{
  "layers": 8,
  "beta2": 0.999,
  "warmup_steps": 450
}
Rows from block 2, named by matrix and row number. Rows with one number belong to one attention dimension. Each number is 128 + 24 x the weight over its row's rms, rounded and kept within 0 to 255. All counts start at 0. After the name is the row's rms in percent of the matrix's.
# q: attention query, key and value (stacked) (model.blocks.2.attn.qkv.weight, 576x192, the q third), inputs 96-191
# k: attention query, key and value (stacked) (model.blocks.2.attn.qkv.weight, 576x192, the k third), inputs 96-191
q.90 088 [127  96 114 150 125 145 113 131 120 136 124 154 142 145 125 114 144 150 138 147 119 122 134  81 152 128 165 142 127 136 165 110 139 142 162 158  80 156 132 123  82 107  84 129 155 134 133 163 127 194 137  73 120 148 141 152 163 120 123  99 116 102 128  90 127 123 129 179 122 138 200 137 121 140 121 122  80 133  88 130 118 150 133  98 120 115 166 168  96 136 165  94 103 154 116 111]
k.90 095 [155  84 126 163 104 112 133 122 128  93 124 151  84 105  89 127 120  98  93 122  74 147 123 145 124 156  94 109 121 168 121 121 159 116 112 116 138 144 148  74 116 138 140  94 110  97 116 130 157 145 116  72 142 151  92 114 143 127  89 159 139 120  91 168 141 107 133 144 135 107 109 131 157 100 140 149 114  95 140 106 170 137 117 106 131 109 138 156  72 125 141 137 137 101 101 148]
q.91 082 [ 94  98 134 140 103  96  99 139 111 185 141 106  91 112 135 111  96  93  85  98 134 123 152 111  98 138  91  94 107 126  98 123 105 112 117 103 156 121 143 171 158 112 113 150 143 140 136 124 119  85 140 180 150 128  83 162  79 135 116 102  99 141 134 138 131 113 140 150 142 115  81 145 108 129 160 173 150 101 104 138 147 165 110 133 116 115 156 162 169 173  85 145 157 129 140 102]
k.91 099 [155 113 145 141 156 129 129 179 108 107 114 136 144 116 161 104 117 135 143 166 104 111 122 138 134 205 140 144 144 173 143 136 102 127 127 156 110 154  86  99 129 107 122  62 103 192 125 116 151 133 137 111 130  44 142  85  85 142  94 114 116 161 177 102  95 128 143 134 115 117 161 122 144 125 123 156 139 159 161 121 155 168 143 118 143 142 139 120 132 131 102 122 110 127 155 135]
q.92 092 [128 133 102 143 137 122 143  92 179 111 137 122  96 129 126 133 134 151 143 100 144 111 128 126  83 119 118 144 144 131 104 145 110 107 126 117 117 129 135 151 136 164 121 132 149 109 140 133 157  71 156 151 150 157 133  78 147 101 120 142  99 141  84 154  86 131 125 103 124 124  44 105 126 120 107 153 139 112 139 113 141 148 120 156 137 132  84 150 108 157 132 167 145 109 149 133]
k.92 091 [ 89 148 107 136 139 142 133 136 110 135 107 144 113 139 141 155 155 114 158 125 176 121 112 124 118 121 135 127 145  90 157 129 148 128 120 127 118 150 109 159 154 107 161 162 159 171 155 158 131 140  97 159 141 157 151 146 125 144 126 102 112 107 172 100 166 121 158  90 146 130 127 138 148 126 122 107 136 101  91 129 128 111 140 102 141 150 124  99 151 134  95  97 157 144 152  95]
q.93 081 [182 101 138 135 169 142 161 172 171 136 122 149 137 127 136 118 137 132 141 115 125 141 113 125 147 103 129 139 152 136 166 122 110 114 131 123 101 122 117 146 147 157  93 130 181  94 142 130 129 123  77  73 110 135 126 157 115 126  85 141 156 103 120 105 131 127 123 123 103 111 186 129 124 125  92 138  95 117 132 143  96 124 115 147 127 105 154 123 126 135 150 161 104 137 164 135]
k.93 087 [ 84 103 135 126 120 161 132 150 125  92 113 128 112 122  96 103 117 146 106 136 128 115 131 105 106 199  92 135 140 119 131 138 112 108 118 143 117 147 148 117 136 133 148  79 135 140 115 125 172  93 168 117 104 142 118 103  90 108 109 113 162 119 145 137 145 103 103 136  94 152 118 136 143 113 145 121 131 129 141 110 182 138 121 117 139 134  93 111  99 127 148 145 116  73 102  90]
q.94 088 [138 139 112 162 135 161 109 128 131  91 123 116  99 117 112 154 165 176 113 138 155 107 130  93 107 147 104 126 100  76 156 113 115 145 138 161  95 134 122 136 111 110 115 157 130 128 144 169 138 124 162 158 127 149 133 110 131 135 128 160 155 110 156 132 133 122 125  91 131 159 115 100  91 125 123 125 106 110 106 133  84 153 147 133 181  93 169 103 144 142 174 130 179 143 163 128]
k.94 084 [124  86 113 168 155 101 150 149 141 113 160 120  90 119 142 146 167 103 142 142 111 119 130 132 130 153  58 121 112 150 125 116 139 139 121 132 133 128 150  65  84  87  74 147 136 155 116 137 144 123 127 129 134 145 129  95 114 145  84 118 106 111 184 167 154 101 121 156 139 117 110 146 135 129 140  81 152 150 137 107 152  79 114  86 146 171 126 134 100 119 119  98 103 132 139 129]
q.95 090 [158 145 109  98 161 100 142  84 139 145 151 105  86 108 136 123 129 155 156 149 135 102 146 132 157 138 172 106 126 125 150 175 118 104 145 128 139 154 131 128 107  86 101 139 171 126 113 169 103 150 174 153  99 174 117  58 114  94 119 154  90  87 112 131 121 153 122 132 114 102  96 134 164 128 104  96 154  91 153 156 122 152 141 182 137 126 121 121 151 119 155 159 119 144 146 140]
k.95 094 [ 74 157 107  95  99 154 117 130 143 119 151 185 139 111 151 134 131 139 142 142 134 147 117 140 152 151 131 134 111 110 163 107 126 116 130 127 123  94 130 111 125 101 138 132 160 157 162 107 122 131  84 116 127 159 119 157 181 144 156 128 120  73 160 109 145 138  94 102 128 117 135 115 143 120 126 159 168 115 102 163 119 102 152 142  97 158 161 134 158 128 112 129 128 152 125 139]
q.96 071 [167 135 119 124 147 108  92 167 131 123 111 154 128 136  90  87 154 111 118 116 103 140 136 140 122 147  81 105  94 141 179 100 126 134 127 140  77 174 130 107 124 130 130  93 154 120 133  80 118 136 175  92 163 110 105 110 130 117 117 134 142 153  98 123 123 106  96 116 161 150 157 110 119  84 107 123 145 106 145  87 158 135 143  98 164 123 133 106  71 159 125 140 185 110 111 119]
k.96 139 [ 84 148 143 156 132 141 143 163 116 147 169  98 162 156 143 149 123 125 162  97 164 110 112 139 125 100 171 160 145  84 104 125 104 105 120 126 130 103 102 171 153 122 100 149 129 161 135 145 117 135 120 143  94 135 154 155 164 144 138 116 100 125 156 134 158 156 142  77 128 122 101 116 110 154 112 106 110 149 127 151 104  97 112 145 109 166 101 119 153  99  96 129  86 162 156  92]
q.97 093 [110 111 114 120  98  72 175  99 128 101 125 103  87 120 129  93 137  96 124 146 137 136 125 125 113 145 140  83 108 137  82 115 140  94 141 132 165 163 149 144 147 113 127 108 163 131 137 148 134 102 141 119 143 105 138  81 100 118 105 185 142 104 101 127  86 101 102 160 168 133 122 116 126 118 163 159 145  91 122 142 133 156 162 108 125 132 124 127 135 150 148 133 137  96  77 137]
k.97 112 [175 148  90  89  96 114 149 113  95 137 100 186 138 109 113 104 135 127 110 118 104 148 152  95 107 143 104  89 102 146 145 135 136 152 139 124 108 154 158  85  82 140 149  98 122 120 142 105 137 136 126 103 178  87 102 101 102  93 118 156 135 143 103 127 132 109  99 155 135 144 144 137 143 103 114 141 153  91 147 116 129 119 127 125 151  90 124 144 105 164 152 118 153 106 113 147]
q.98 088 [111 124 134 158 122  79 180  93 143 165 110  73 112 159 149  88 100 127 124 156 124 113  98 147 137 128 128 142 120 153 100  96 113 108 117 155 124 122 124 124 101 119 165 106 133 107 102 160 121 142 133 144 147 160 119 125 170 149 136 146 132 145 130 136 111 133 143 154 163 119 105 149  90 115 118 138 104 119 134 141 144 135 108 123 134 112 124 177 125 100 151 160 136 129 123 126]
k.98 093 [143 170  97 165 104 114 158 116 129 105 107 124 130 129 162 109  98 146 146 107  79 119 129 149 146 125 136 135 139 103 110  90  83  70  90  97 146  99 117  76 109 173 112  96  91 123  91 119 210 142 159 113 111 101 125  93 139 118 130 152  95 158 131 148 139 126 147 160 130  94  90 156 156 126 113 103 106 156 150 104 131  91 130 165 158 146 112 131 109 122 121 124 130 136 133  83]
q.99 129 [122 151 156 120 120 138 119 112 144 160 143  69 114 132 160 141 133  93 157  68 155 139 128 129 127  95 158 145 142  87 140 127  80  95 145 134 163 120 104 178 125 123  84 170 143 144 138 158 101 170  93 141 101 148 138 170 156 129 138 105  95 124 133  88 130 138 127 119 141 131  96 129 104 132 145 122 111 154 118 148 119  99 120 191 117 147 149 130 130  91  98 132  87 144 149 107]
k.99 097 [ 76 142 107 155 136 151 132 128 141 146 138 102 136 143 126 167 123 130 136 107 140 117  99 162 156 107 181 131 154 126 126 113  99 101 122 125 144 129 111 146 161 126  84 145 118 159 147 137 125 147 147 172 118 118 148 145 136 133 157 130  90 150 170 136 136 135 134 114 153 109 117 139 115 146 114  85 118 151  82 167  85 117 129 144 121 180 133 118 132 135 122 167  96 197 129 111]
q.100 080 [141 108 139  93 147 128  75 105 108 119 113 124 108 112 132 164 129 115 105 143 160 149 117 113 144 147 109 156 138 125 182 172 165 165 122 135 155 144 132 125 136  94 122 142 143 150 128  88 143 143 128 131 161 157 107 148 140 123 100 133 145 123 138 133 133 131 120 137  91 106 108 125 157 109  84 156 118 105 130 175 130 160 131 115 111 114 132 136 122 102  75  96 102  99 139 166]
k.100 091 [143 172 110 118 141 119 160  83 124 202 118 124 185 136 124 154 116 163  98 138 135 113 127 107 154 145 137 117 108 161 177 100 127 143 154 114  92 149 115 147 117  80 139 155 153 132 105 151 109 121 136 129 155 161 131 131 139  75 133 120 132 116 110  93 133 158 154 105  88 133 136 165 124 134 133 155 156 109  97 112 115 128 134 150 153 107 111 120 115 108 128  85 124 133 161 154]
q.101 094 [128 133 126 161 124 113 125 119  73 116  97 126 108 167 148 124 104  73  97 117 158  95 144 124 106 115 121 110 117 109 137 150 113  76 118 140 124 143 131 117 125 116 135 140  98  94 118 146 107 117 129 120 115 105 152 154 102 131 121 116 126  91 133  86 150 164 136 157 152 129 160 136 132 152 161 112 108 134 175 134 171 118 108 144 130 120 149  99 145 134  98 141 130 141 115 138]
k.101 092 [121 129 148 102  98 111 108 115  91 174 139 124 113 167 124 104 103 109 156 139 140 121 123 151 144 121 144 100 142 125 159 128 147  84 153 162 125 112 172  81 108 113  74 123 120 129 128 128 110 172 127 122 127 142  90 148 139 160 123 143 133  83 158 120 146 152 104 155 126 154 151 151 155 122 111  93 148 129 152 107 119 144  99 132 123 120 136 195 170 114 147 154 117 155  88 130]
q.102 085 [ 90 121 148 161  91  76 126 160  74 126  95  90 134 154 150 114 134  57 159 123 126 107 123 142 123 138 151 128 136 189 135 169 133 110 141 136 109 125 106  97  94  98 127  94 150 136 127 124 134 161 141 127 121 120 126 109 143 131 115 137 135 127 145 125  77 117 119 157 138 115 130 137  85 138 139  88  89 161 103 138 112 150  95 156 109 123 119  92 143 136 145 105 116 111  74  87]
k.102 093 [159  90 143 173 115 138 144 119 105 145 104  95 104 136 157 129 107 159 107 141  87 105 156 144 145 120 117 153 118 165 127 125 126 141 111 151  87 156 148  96 109 151 132  89 126 119 103 104 106 174 106 112 114 101 150 143 147 121 167 150 125 162 144 115  92 144 111 118 112 136 143 102 142 131 138  88 136 160 128 103 125  80  82 101 138 145 142  95 151 131 105 197 103  84 135 131]
q.103 095 [124  95 119 192 137 122 134 146  93 116 117 116 123 128 169 104 168 128 167 159 109  98  90 122 111 135 136 105 121 119 147 104 110 122 105 148 131 100 130  39 108 154 132 128 158 120 123 186 137 165 159  82  86 119 152  79 137 166 107 131 131 144 120 165 161 107 135 167 151 140 116 127 139 115 112  99 138 103  93 123 126 133 134 138 120 136 108 169 126 146 161 100 159 141 144  91]
k.103 090 [111 149  94 147 112 129 119  82 128  83 129 114  85 112 145 113 124 118 110 132  85 125 120 128 164 119 171 151 157 142 136 159 120 115  84 117  89 116  98  69 114 146 105 112 117 155 102  87 142 100 140  78 118 105 107 145 146 138 128 147 122 142 165 113 108 125 134 160 131 118 150 143 116 139  92 106 124 124 140 132 103 155  89 114  62 167 153 158 129 141 125 122 128  98 138 102]
q.104 113 [128 168  99 135 121 162 152 164 102 133 108 125 119 117 181 139 143 142 143 111 140 115 138 119 154 129 123 167 129 159 184 157  99 113 124  96 136 122  98 119  68 156 104  79 154 135 138 183 147 150 168 120 119 102 112 123 128 115 146 154 119 153 119 118 194  98 106 150 140 118 108 143 146 111 120 128 138 129 127  86 119 104 119 183 116 175 145  98 118 131 103 126 147 140 162 106]
k.104 104 [ 87  97 123 121 149 143 142  86 125 153  86 114 102  92 145 105 107 131  79 129 130 123 138 104 114 101 125 154  94 131 106 160 122 150  93 131 115 111 101 106 121 137 120 126 200 156 125 152  91 142 127 122 153 114 154 150 134 115 155 152 148 139 144 115 142 100 131 148 122 141 131 141 107 121 121  53  98  97 124 114 126 123 145 138  84 185 208 125 138 126  93 111 149 127 141  92]
q.105 077 [138  99 102 131 108  85 120 130 118 119 120 129 138 111  95  96 138  95  95 147  84 132  99 127 149 130  96 130  77 133 149 126 106 152 112 112 116 116 152 122 123 147 108 107  91  81 138 112 186 140 135 105 151 111 125 121 150 131 100 151 100 155 138 162 109  92 102 136 101 145 116 129 120 111 135 131 137 112 141 101 128 107 106 128 154 118 141 148 137 133 164 123 135 132 101 153]
k.105 098 [148 145  89 153 110  88 131 104 169 161 113 145  82 122 146 121 118 129 121 127  53 118 141 127 125  80 187 129 144 186 120  97 140 125  93 128 117 108 131 106  78 106 123  91 147  93 102 134 145 117  95 110  88 157 112  93 182 144  99  97  95 159 147  94 132 137 142 156 111 140 111 141 146 140 116 102 118 118 135 120  76  89  99 119 143 139  69 156  97 108 123 124 101 140 119  97]
q.106 077 [126 142 133 105 139 136 115 162 159 148  92 127 129 109 148 116  89 173 158 117 160 147 139 143 169 143  99 126 104  73 130 107 127  92 151 124 125 132 107 129  97 130 164 122 128 117 164 146 120 126 105 169 134 118 133 108 142 101 161 186 134 115  86 137 156 102  96  60 131 118 147 124 153 119 163 143 171 115 121 142 101  89 149 126 126 127 138 104 181 113 155 148  94 113  89 106]
k.106 098 [123 132 115 155 152 131 169  98 108 154 134 155  95  88 135 126 170 119 128 123 161 105 102 123 129 128  96 125  97 128 121 125 194 138 156 114 125 153  93 143 109  95 143 102 183 126 118 143 113 101 160 131 155 111 132  77  78  86 108 132  95 149 175 147 123 117 154 180 147 128 114 162 175 119 122 138 130  91 104 141  90 140 123 131 110 162 149 114  85 179  96 111 139 115 147 114]
q.107 085 [162 144 139 119  84 119 141 165  98  74 172 135 149 132 110  77 155 123 163 111 142  91 139 104 167 121 124 110 117 140 181 132 154 153 105 139 153 136 135  93  93 107 120 126 101 160 114 117 141 123 153  92 103  95 128 115 159 137 142 124 111 155 184 110 111 163 140 188 137 165 153 125 137 144 135 133 111 144  56 129 140 148 115 130  84 104 153 162 118 116 125  90 147 124 129 119]
k.107 079 [162 125 145 115 145 139  83 118 116 126 120 130 160 161 133 138 109 125  83 125 111 124 123 115 126 119 126 146 152 168 118 159 101 125 106 153 141 107 163 120 109 138 144 100 136 140 139  77 132 142  96 131 118 169 124 141 164 129 126 109 117  77 168 109 110 126  88  99 105 115 151 102 117 135 124 173 155 140 114 143 129 178 134 155 132 104 125 135 181 147 159 149 111 140 106 116]
q.108 085 [120 100 136 123 116  79 119  85 100 122 117 109 121 133 115 122 116 109 126 123 137  92 153 125 112 105 143  74 100 148  88 129  92 147 123 111 119 118 107  97 136  85 113 146 108  96 146 178 108 114 161 113 119 115 131 121 110 101 116 133 124 121 117 133 127 117 105 134 129 151  67  88 132 126 158 132 125 116 120 132 161 127 186 158 104 116  97 136  84 138 153 143 123 132 107 116]
k.108 096 [ 90 120 118 145 156 169 125 129 111  84 149 105  90 116 143 160 111 161 148 100 172 132 101 150 131 134 138 139 125  80 110 153  97 104 133 103  83 119 109 130 142 161 130 161 134 155 112 144 113 173 123 151 110 113 159 132 153 188 153 134 139 154  80 166 149 150 109 156 151  94 138 113 155 128 137  94 134 132 115 114 156 110 151 115  94 133 153 144  98 111 124 151 123 130 170 124]
q.109 157 [ 68 151 136 128 150 168 140 138 142 114 165  86 122 141 160 181 124 130 167  99 166 123 105 155 123  94 159 183 152 128 129 141 110 100 132 113 141 124  93 153 138 128 122 145 122 168 147 141  97 137 120 156 107 139 165 181 142 158 165 123 101 120 165 124 157 154 157 101 149 121 115 120 113 171 115  89  98 165 120 151  94  94 116 124  95 155 107 109 158 100  89 138 114 160 155 101]
k.109 062 [183 141 135 123 119 155 109 139 118 184 122 169 144 122 120 165 106 129 153 155 152 117 148 127 111 118 167 143 154 153 127  97 105 140 119 153  99 127 150 132 151 150 110 145  84  99 143 112 155 158 132 139  99 112 147 113 142 110 110 171 114 107 142 114  83 144 102 130 148 158 103 156 130 146 162 135  97 106  91 117 138 126  93  99 179 129 135 137 138 171 129 133 164 113 121 157]
q.110 083 [117 174 146 133 118 170 121 139  60  90 161 149 131 156 138 160 119 183 138 133 144 135  86 155 139 110 139 137 147 139 127  94 135 125 146 102 129 128 126 113 119 162  86 154 136 143 124 134 105 149 128 121  97  99 177 190 141 137 163 114  90 122 114 116 174 130 133 143 138 141 160 156 131 166 106 111 143 149  99 141 139  97  93 102 144 116 113 110 163  87 117  90 134 169 144  89]
k.110 120 [153  94 120 136 108  93 126 100 133 112 100 153 116  90  99 125 148 130  98 133 102 149 134 124 122 176  89  97 105 160 144 106 169 130 101 140  97 132 177  91 133 121 148 101  91 121 128 118 167 100 141 104 147 146  98  76 128 124 110 140 139 132 118 164  86  97 117 139 122 131 123 114 146 106 130 149 152  62 136 108 179 146 151  91 157  97 114 127  97 157 174 135 176  82 107 154]
q.111 089 [143 118 128 123 135 141 147  85 175 153 102 120 102 109 121 104 160 143 143 152 116 121 154 120 116  93 137 162 149 151 156 106 143 175 124 158  87 146 163 137 151 112 123 151 151 117 130 150 127 160 105 110 103 173 115 131 165 103 130 118 113 136 121 154 105 114 141 129 147 116 194 101 165 111 123  89 117 117 160 154 109 116  98 146 164 126  99 113  92 149 149 123 130 147 158 108]
k.111 088 [ 75 133 162 147 125 108 131 142 130 103 169 122 142 170 135 106 156 109 150 131 152 117 114 175  99 135 129 112 121  89 137 132  92 112 159  95 166 108  96 124 127 165 142 139 126 145 149 152 130 151 132 121 144 134 167 133 101 136 131 116 149 121 155 114  97 146 130 132 156 134  98 120  98 178 129 121 144 121 140 113 154 164 104 180 129  99 150  80 144 146 119  98 144 112 135 163]
q.112 120 [172 135 107 124 108  95 136 130 127 168 104 164 118 116 108 127 134 185 111 120 119 132 117 124 175  98  75 130  73 139 145 100 138 174 150 148 109 171 164 121  98  95 160 121 103 100 119  76 116 160 153 120 163 142 104 113 160  82 154 153 129 122 139 108 111 128 118 157 122 146 190 112 168 101 123  90 130 119 158  83 104 101 140 128 152 110 124 100 121 135 139 116 140  93 124 129]
k.112 101 [ 79 163 147 126 139 123 105 159 130 121 139 106 137 133 164 150 121 132 113  93 127 113 126 124 111  92 125 144 156 136 128 130 103 128 144 117 154 133  94 142 113 111 136 145 180 142 116 141  99 114  70 163 121 130 157 181 139 131 115 124 134 145 158  96 150 149 162 129 161 151 115 122  78 144 149  77 111 175 110 145 108 134 135 156 125 156 168 103 146  97 118 146  91 159 150  74]
q.113 094 [126 101 146 130 138  80 128 143 118 182  87 175 113 132 147  84  95 159 109 124 125 118 149  95 129 117 111 129  94  99  81 150 113 123 123 127 137 119 126 105 106 105 154 114 165 108 122  60 101 145 163 144 132 112 106 102 127 130 119 122 121 102 119 124 186 131 161 129 143 109 161 103  96 121 110 105 121 107 144  84 120  93 102 138 103 103 174 108 142 111 155 106 170 125 152 116]
k.113 099 [105 139 133 119  90 163  88 152 108 120 109 104 148 143 114 149 115 102 124 126 101 106 128 123 134 127 113 126 158 112 158 131  99 127 149 118 140 111 131 155 109 144 116 103 161 150 135 121  99 137 108 131 106 134 162 155  80 151 146  75 129 147 173 112 181 128 112 154 129 129 145 150 152 135 112  95 116 166 151 133  97 170 141 102 104 153 125 104 127  87  84 136  81 130 134  74]
q.114 092 [ 96 139 128 125 157  91 133 110  82 173 132 149 161 132  97 133 136 115  97  87 137  96 128 128 115 128 117  83  81  67 111 118 108 142 151  93  96 154 161 167 139 106 141 138  66  63 127  93 119 153 135 151 133 153 142 129 129 125 165 141 111 135  89 157  99 127 138 136 130 133 108 121 158 152 169 129 170 120 139 169 129  87 166 150 140 137 104 122 118 118 163  95 119  99 133 172]
k.114 093 [151 126 118 154 117 153 111 118 128 117 130 160 125  96 137 128 159 141 148 114 109 131 165 134 130 134  98 113 167  95 156 124 157 100 129  97 131 177 145 107 117 141 150 160 107 101 129 172 155 110  67 152 132 141 130 104 122 107 113 117 157 130 148 181 137 107 131 152 145 141 101 132 155 106 126 148 127 136 149 118 147 102 131  92 172 167  89 110  90 107 125 171  78 124 129 158]
q.115 085 [172 134 120  89 122 109 120  89 138 129  95 169 179 129 119 121  91  66 107 150 102 118 144 140 135 119 154 142 121 113 190 142 145 132 123 140 106 120 153 129 139 103 150  79 124 124 123  95 141 144 143 110 118 141 134 112 104 103 138 107 111 142 160  88 153 150 136 122 120 138 145 100 139 142 119  67 135 136 124 131 122 122 108 110 144 133 221 118 141 101 109  81 131 151 157 157]
k.115 088 [151 103 132 134 126 136 112 146 109 174 155  78 188 145 136 123 110 166  98 120 107 128 167 119 154  47 124 142 125  95 119 157 103 132 133 161 162 181 107  89 100 109 105 121 149 104 134 115 109 159 131 126 143 118 112 192 156 131 139 138 136 118 128 129 117 141 170 148 117 140 160 111 117 120 118  70 115 165 180 117 118 157 137 133 135 121 105 107 147 172  55 147 143 138 115 121]
q.116 077 [158  93 143 106 113  99 126 165 130 126 152 100 118 122 107 149 117 102 126 111 106 127 133 142  85  84 109  97 124 127 109 115 156 134 111 107 119 131 132  94 143 140 139 141 135 100 113 161 119 126 115 122 110 145 127 117 166 138  65 151 110 161 133 133 130 103 132 115 147 123  76 128 161 140 169  96 136 177 184 118 151 101 119 120 109 119  86  95  98 166 145 150 116 102  98 117]
k.116 086 [ 92 172 133 143 139 136 124 148 141 133 158 139 139 127 127 103 135 164 148 152 108 102  88 160 153 131 159  95 132 162 151  95 150 150 133  93 123 147 147 111 149 159  82 108 167  99 114 114 167 142 140 159 101  99 126 141 142 181 171 118 121 108 113 136 107  99 154 111 123 116 124 127 128 180 147 113 102 100 106 103 103 107 116  98 124 115  95 121 124 179 127 144 124 142 149 148]
q.117 078 [ 95 134  97 139  89 136 141  66 116 120 143 132 110 140 123 141 117  89 116 130 115 131 139 133 116 143 133 121 137 185 100 144 161 106 133 116 121 142 155 132 107 124 163 105 159 158 127 129 132 149 136 120 115 134 138 121 127 143  69 157 137 188 155 109  71 137 119 146 141 119  76 124 131 159  99  95  92 135 117 130 115 140 162 133 114 147 165 108 137 131  64 135 129  90 151 174]
k.117 087 [163 151 110 134 153 148 150 147 120 161 110 103 133 134 155 122 134 163  97 108 127 117 141 133 146 117  96 145 105 141 139 131  94 140 136 103  71 159  72 146 109 159 113 179 119 114 127  96 136 136  61  95 140 119 148 127 174  97 179 154 133 134  69 106 144 132 150 144 145 141 132 123 119  97 127  93 101 118 126  98 129  91  97 136 148 129 153 136 132 124 114 136 110 125 189 107]
q.118 084 [142  96 117 134 147 113 162 145 140 139 122 152 139 146 102 101 133 110 119 145 166 149 113  98 106 112 154 117 127  95 142 145 159 157 136 136 130 142 121 147 151 149 147 160 139  73 114 148 122 147 133 119 160 138 133  66 165 143 119 115 114  87 112 148 136 103 136 132 130 112 121 107 131 106 102 151 167 147  81 117  94 133 147 180 146 120  61 196 151 148 184 102 142 144 143 129]
k.118 092 [145 131 127 138 146 107 101 129 113 106 122 142 123 152 131 165 104  97 179 132 122  97 113 117 120 167 173 154 181 120 137 118 125 113 104 135 172  93 117 107 106 106 148 151 118 128 123 128 128 147 146  87  90 109 136  97 132 148 106  94 128 100 166 154 117 130 143 120 134 104 102 155 109 158 110 158 123 123 120 152 126 156 107 156 122 128 106 160 143 107 102 129 122 168 115 171]
q.119 089 [149 141 142 106 102 140 136 114 168 171  75  87 154 115  95 102 127  89 101 136 141 128 128  81 145 107 110 116 116  97 110 136 110 159 148 136 101 129 119 164 143 105 128 124  67 131 141 163  83 106 150 166 141 159 101  78 185 102 124  98 147 144 150 153  98 109 123 105 115 137 134 111 133 123 139 127 127 167 169 146 165 107 121 133 163 119 104 115 100 128 116 156 108 117 105  88]
k.119 100 [100 159 139 149 134 136 160  95 124 151 135 120 168 139 151 139 127 140 134 131 136  88 112 157 109 136 152 102  83 114 106  81 152  98 119  94 129 146 154 134 119 135 129 119 158  96 113 140 132 164 120 152 107 123 144 157 106 133 120 125 120 178 131 134 144 158 139 119 131 113 113 127 130 138 134  78 114 170 142  96 169 150 118 105 163 134 150 120 123 101  98  98 141 129 139 177]
q.120 216 [155 118 107 121 107  78 153  95 138 143 100 148  76 100 115  82 151 151 115 156 122 153 159 100  97 157 112  75  96 160 116 131 147 139 125 148 129 157 152 110 109 104 148  98 146  96 121 136 145 139 175 119 158 134  99  68 132 114 120 161 139  93  92 147  91 109 101 166 140 136 145 126 145  95 144 162 142  89 140 128 137 158 133 119 128 105 110 144 109 176 161 134 155  93  83 150]
k.120 137 [168 124  92 125 108  96 157 129 116 140  95 165 119 127 111  89 153 157  99 131 113 148 122  80 138 136  85  99 103 135 142  86 145 152 144 122 124 147 140 100  89 150 149  87 119  97 111 124 162 132 145  99 164 132 102  78 133 115 146 143 146 122  77 157 119 104 114 132 112 138 160 121 171 112 112 187 123  84 137 100 149 149 150 126 150  97 109 129  99 150 156  79 140  99 134 137]
q.121 108 [ 91 142 138 140 130 138 136 119 128 118 144 114 127 140 112 160  90 163 129 118 167 109 105 151 179 105 154 139 138  99 117 102 125 138 147 111 133 111 120 173 151 107 135 181  85 163 139 174  82 125  74 144 126 130 161 151 154 158 154 134 138 130 113 130 151 149 137  98 144  99 142 124 106 155 129 174  88 147 125 141 119 104 157 110  98 129  94 107 164  87 115  83 101 159 193 122]
k.121 083 [118 105 155 123 166 165 145 146 130 119 151  85 153 124 111 151 143 136 169 132 138 113 121 153 123 158 112 169 171 164 132 161 147 104 124  96 141 166 107 139 171 117 147 136 110 164 157 140 147  87 103 130 116  95 106 129 116 143 109 163 138 147 123 130  64 120 115 124 149 113 136 106 131 130 143 111 177 122 130 140 165 151 181 138 185 148 166 126 100 130  99 160 136  98 132 116]
q.122 093 [148 152 129 138 162 150 161 122 137 160  82 165 132 112 113 127 132 165  63 165 117 153 141  95 129 129 107 125 115 144 148 120 132 185 116 158  78 109 112 144 127 112 170 104 116 139 107 130 126 157 128 109 175 112 118 101 128 136 142 130 118 140 143 123 143 109 125 127 139  98 120 144 124 105 101 144 100 122  68 100 167 153 133  83 113 128 133 136 127 122 160 129 135 110 161 166]
k.122 096 [164 155 111 108 154  88 141 105 134 162  89 145 135 141 125 142 126 107  97 148 114 154 144  93 119 132 114 124  84 106 109 147 111 139 112 151  97 139 133 148 102 115 149 115 104  97  98  75 140 160 107 130 168 146 116 114 118  99 143 112 137 143  95  93 147 130 133 103 138 112 172 103 116 103 113 152 119 142 122  82 145 124 126 109 125 136 142 126 141  88 142  74 106 128 128 126]
q.123 072 [135 169 104 136 189 127  89 121 132 102 118 143 116 140 126 151 165 160  93 133 129 138  83 187 132  90 135 132  96 156 179 101 106  90 106 100 109  86 152  73 119 158  90 116 125 104 127 117 148 118 150 122 116 132 156 134 140 116 161 144 136 131 132 137 138 135 112 173 156 125 162 160 101 126  96 115 100 118 142 102 134 128 127 116 126 143 118 102 161 126 131 105 149 141 154 146]
k.123 106 [118 153 134 151 148 155 153 136 114 166 157 107 150 130 173 131 138 135 134  96 122 119 102 143 151  83 137 170 146 148 146 119 115 151 130 110  90 103 106 150 148 122  89 161 128 165 115 145 141 146 139 117 100 151 158 132 195 112 155 135 105 140 155 128 122 143 126 104 110 109  82 130 108 165 133  86 121 146 129 124 114  43 104 138 139 152  90 149 123  82 106 129  86 139 166  88]
q.124 095 [120 143 172 130 125 108 100 146 122 135 137 104 144 166 162 162 112 115 118 131 109 140 108 134  68 100 159 142 148 112  66 141 128  96 111 122 115 130  88 187 137 107 112 147 150 109  99 104 145 118 115 163 116 136 150 181 166 142 142 108 134 148 124  72 136 149 137 106 137 128  88 126  95 131 135  97 105 163 121 156 131 130 139 122 117 112 141 124 151  95  98 157 116 140 129 103]
k.124 093 [111 154 130 144 134 142 141 169 101 112 195 115 168 126 126 169 155 181 143 114 128 128 104 149 146  94 110 140 132  80  91 102  78 120 130 108 116 138 127 128 154 151 103 140 105 155 138 147 168 129 118 148  98  87 174 124 119 159 180  99 119 127 113 161 112 157 128 120 148 134 104 118  99 166 124 139 103 135 124 122 123 103 163  95 137 150 123 133  95 110 155 143 155 142 161 110]
q.125 101 [102 106 138 114 127 169 110 137 159 116 106 135 153 128 142 170 135 143 156 121 150 138 136 136 140 144 107 156 121  66 161 180 113 117 146 117 168 146 127 109 128 134 123 169 102 151 168 138 113 136  99 128 107  90 129 178  56 115 149 158 131 109 139 119 132 126 146  73 130 130 139 109 173 115 128 140 116 133 118 132 140 152 161 174 144 158 133  76 147  98 106 123 131 105 128 135]
k.125 110 [143  70 131 119 161 163 130 103 144 150  74 120 117 122 127 106 130 114 151 151 160 167 137  84  91 193 137 154 147 108 128 188 122 126 144 165 113 143  99  90 159 105 117 153 116 158 136 112 107 142 130 148 135 110 103 107 114 152  99 148 145 145 127 116 125 120 139 107 117 116 127 143 123 103 111 102 170 139 144 161 167 130 131 184 154 154 180 190 141 122 110 152 109 138 119 156]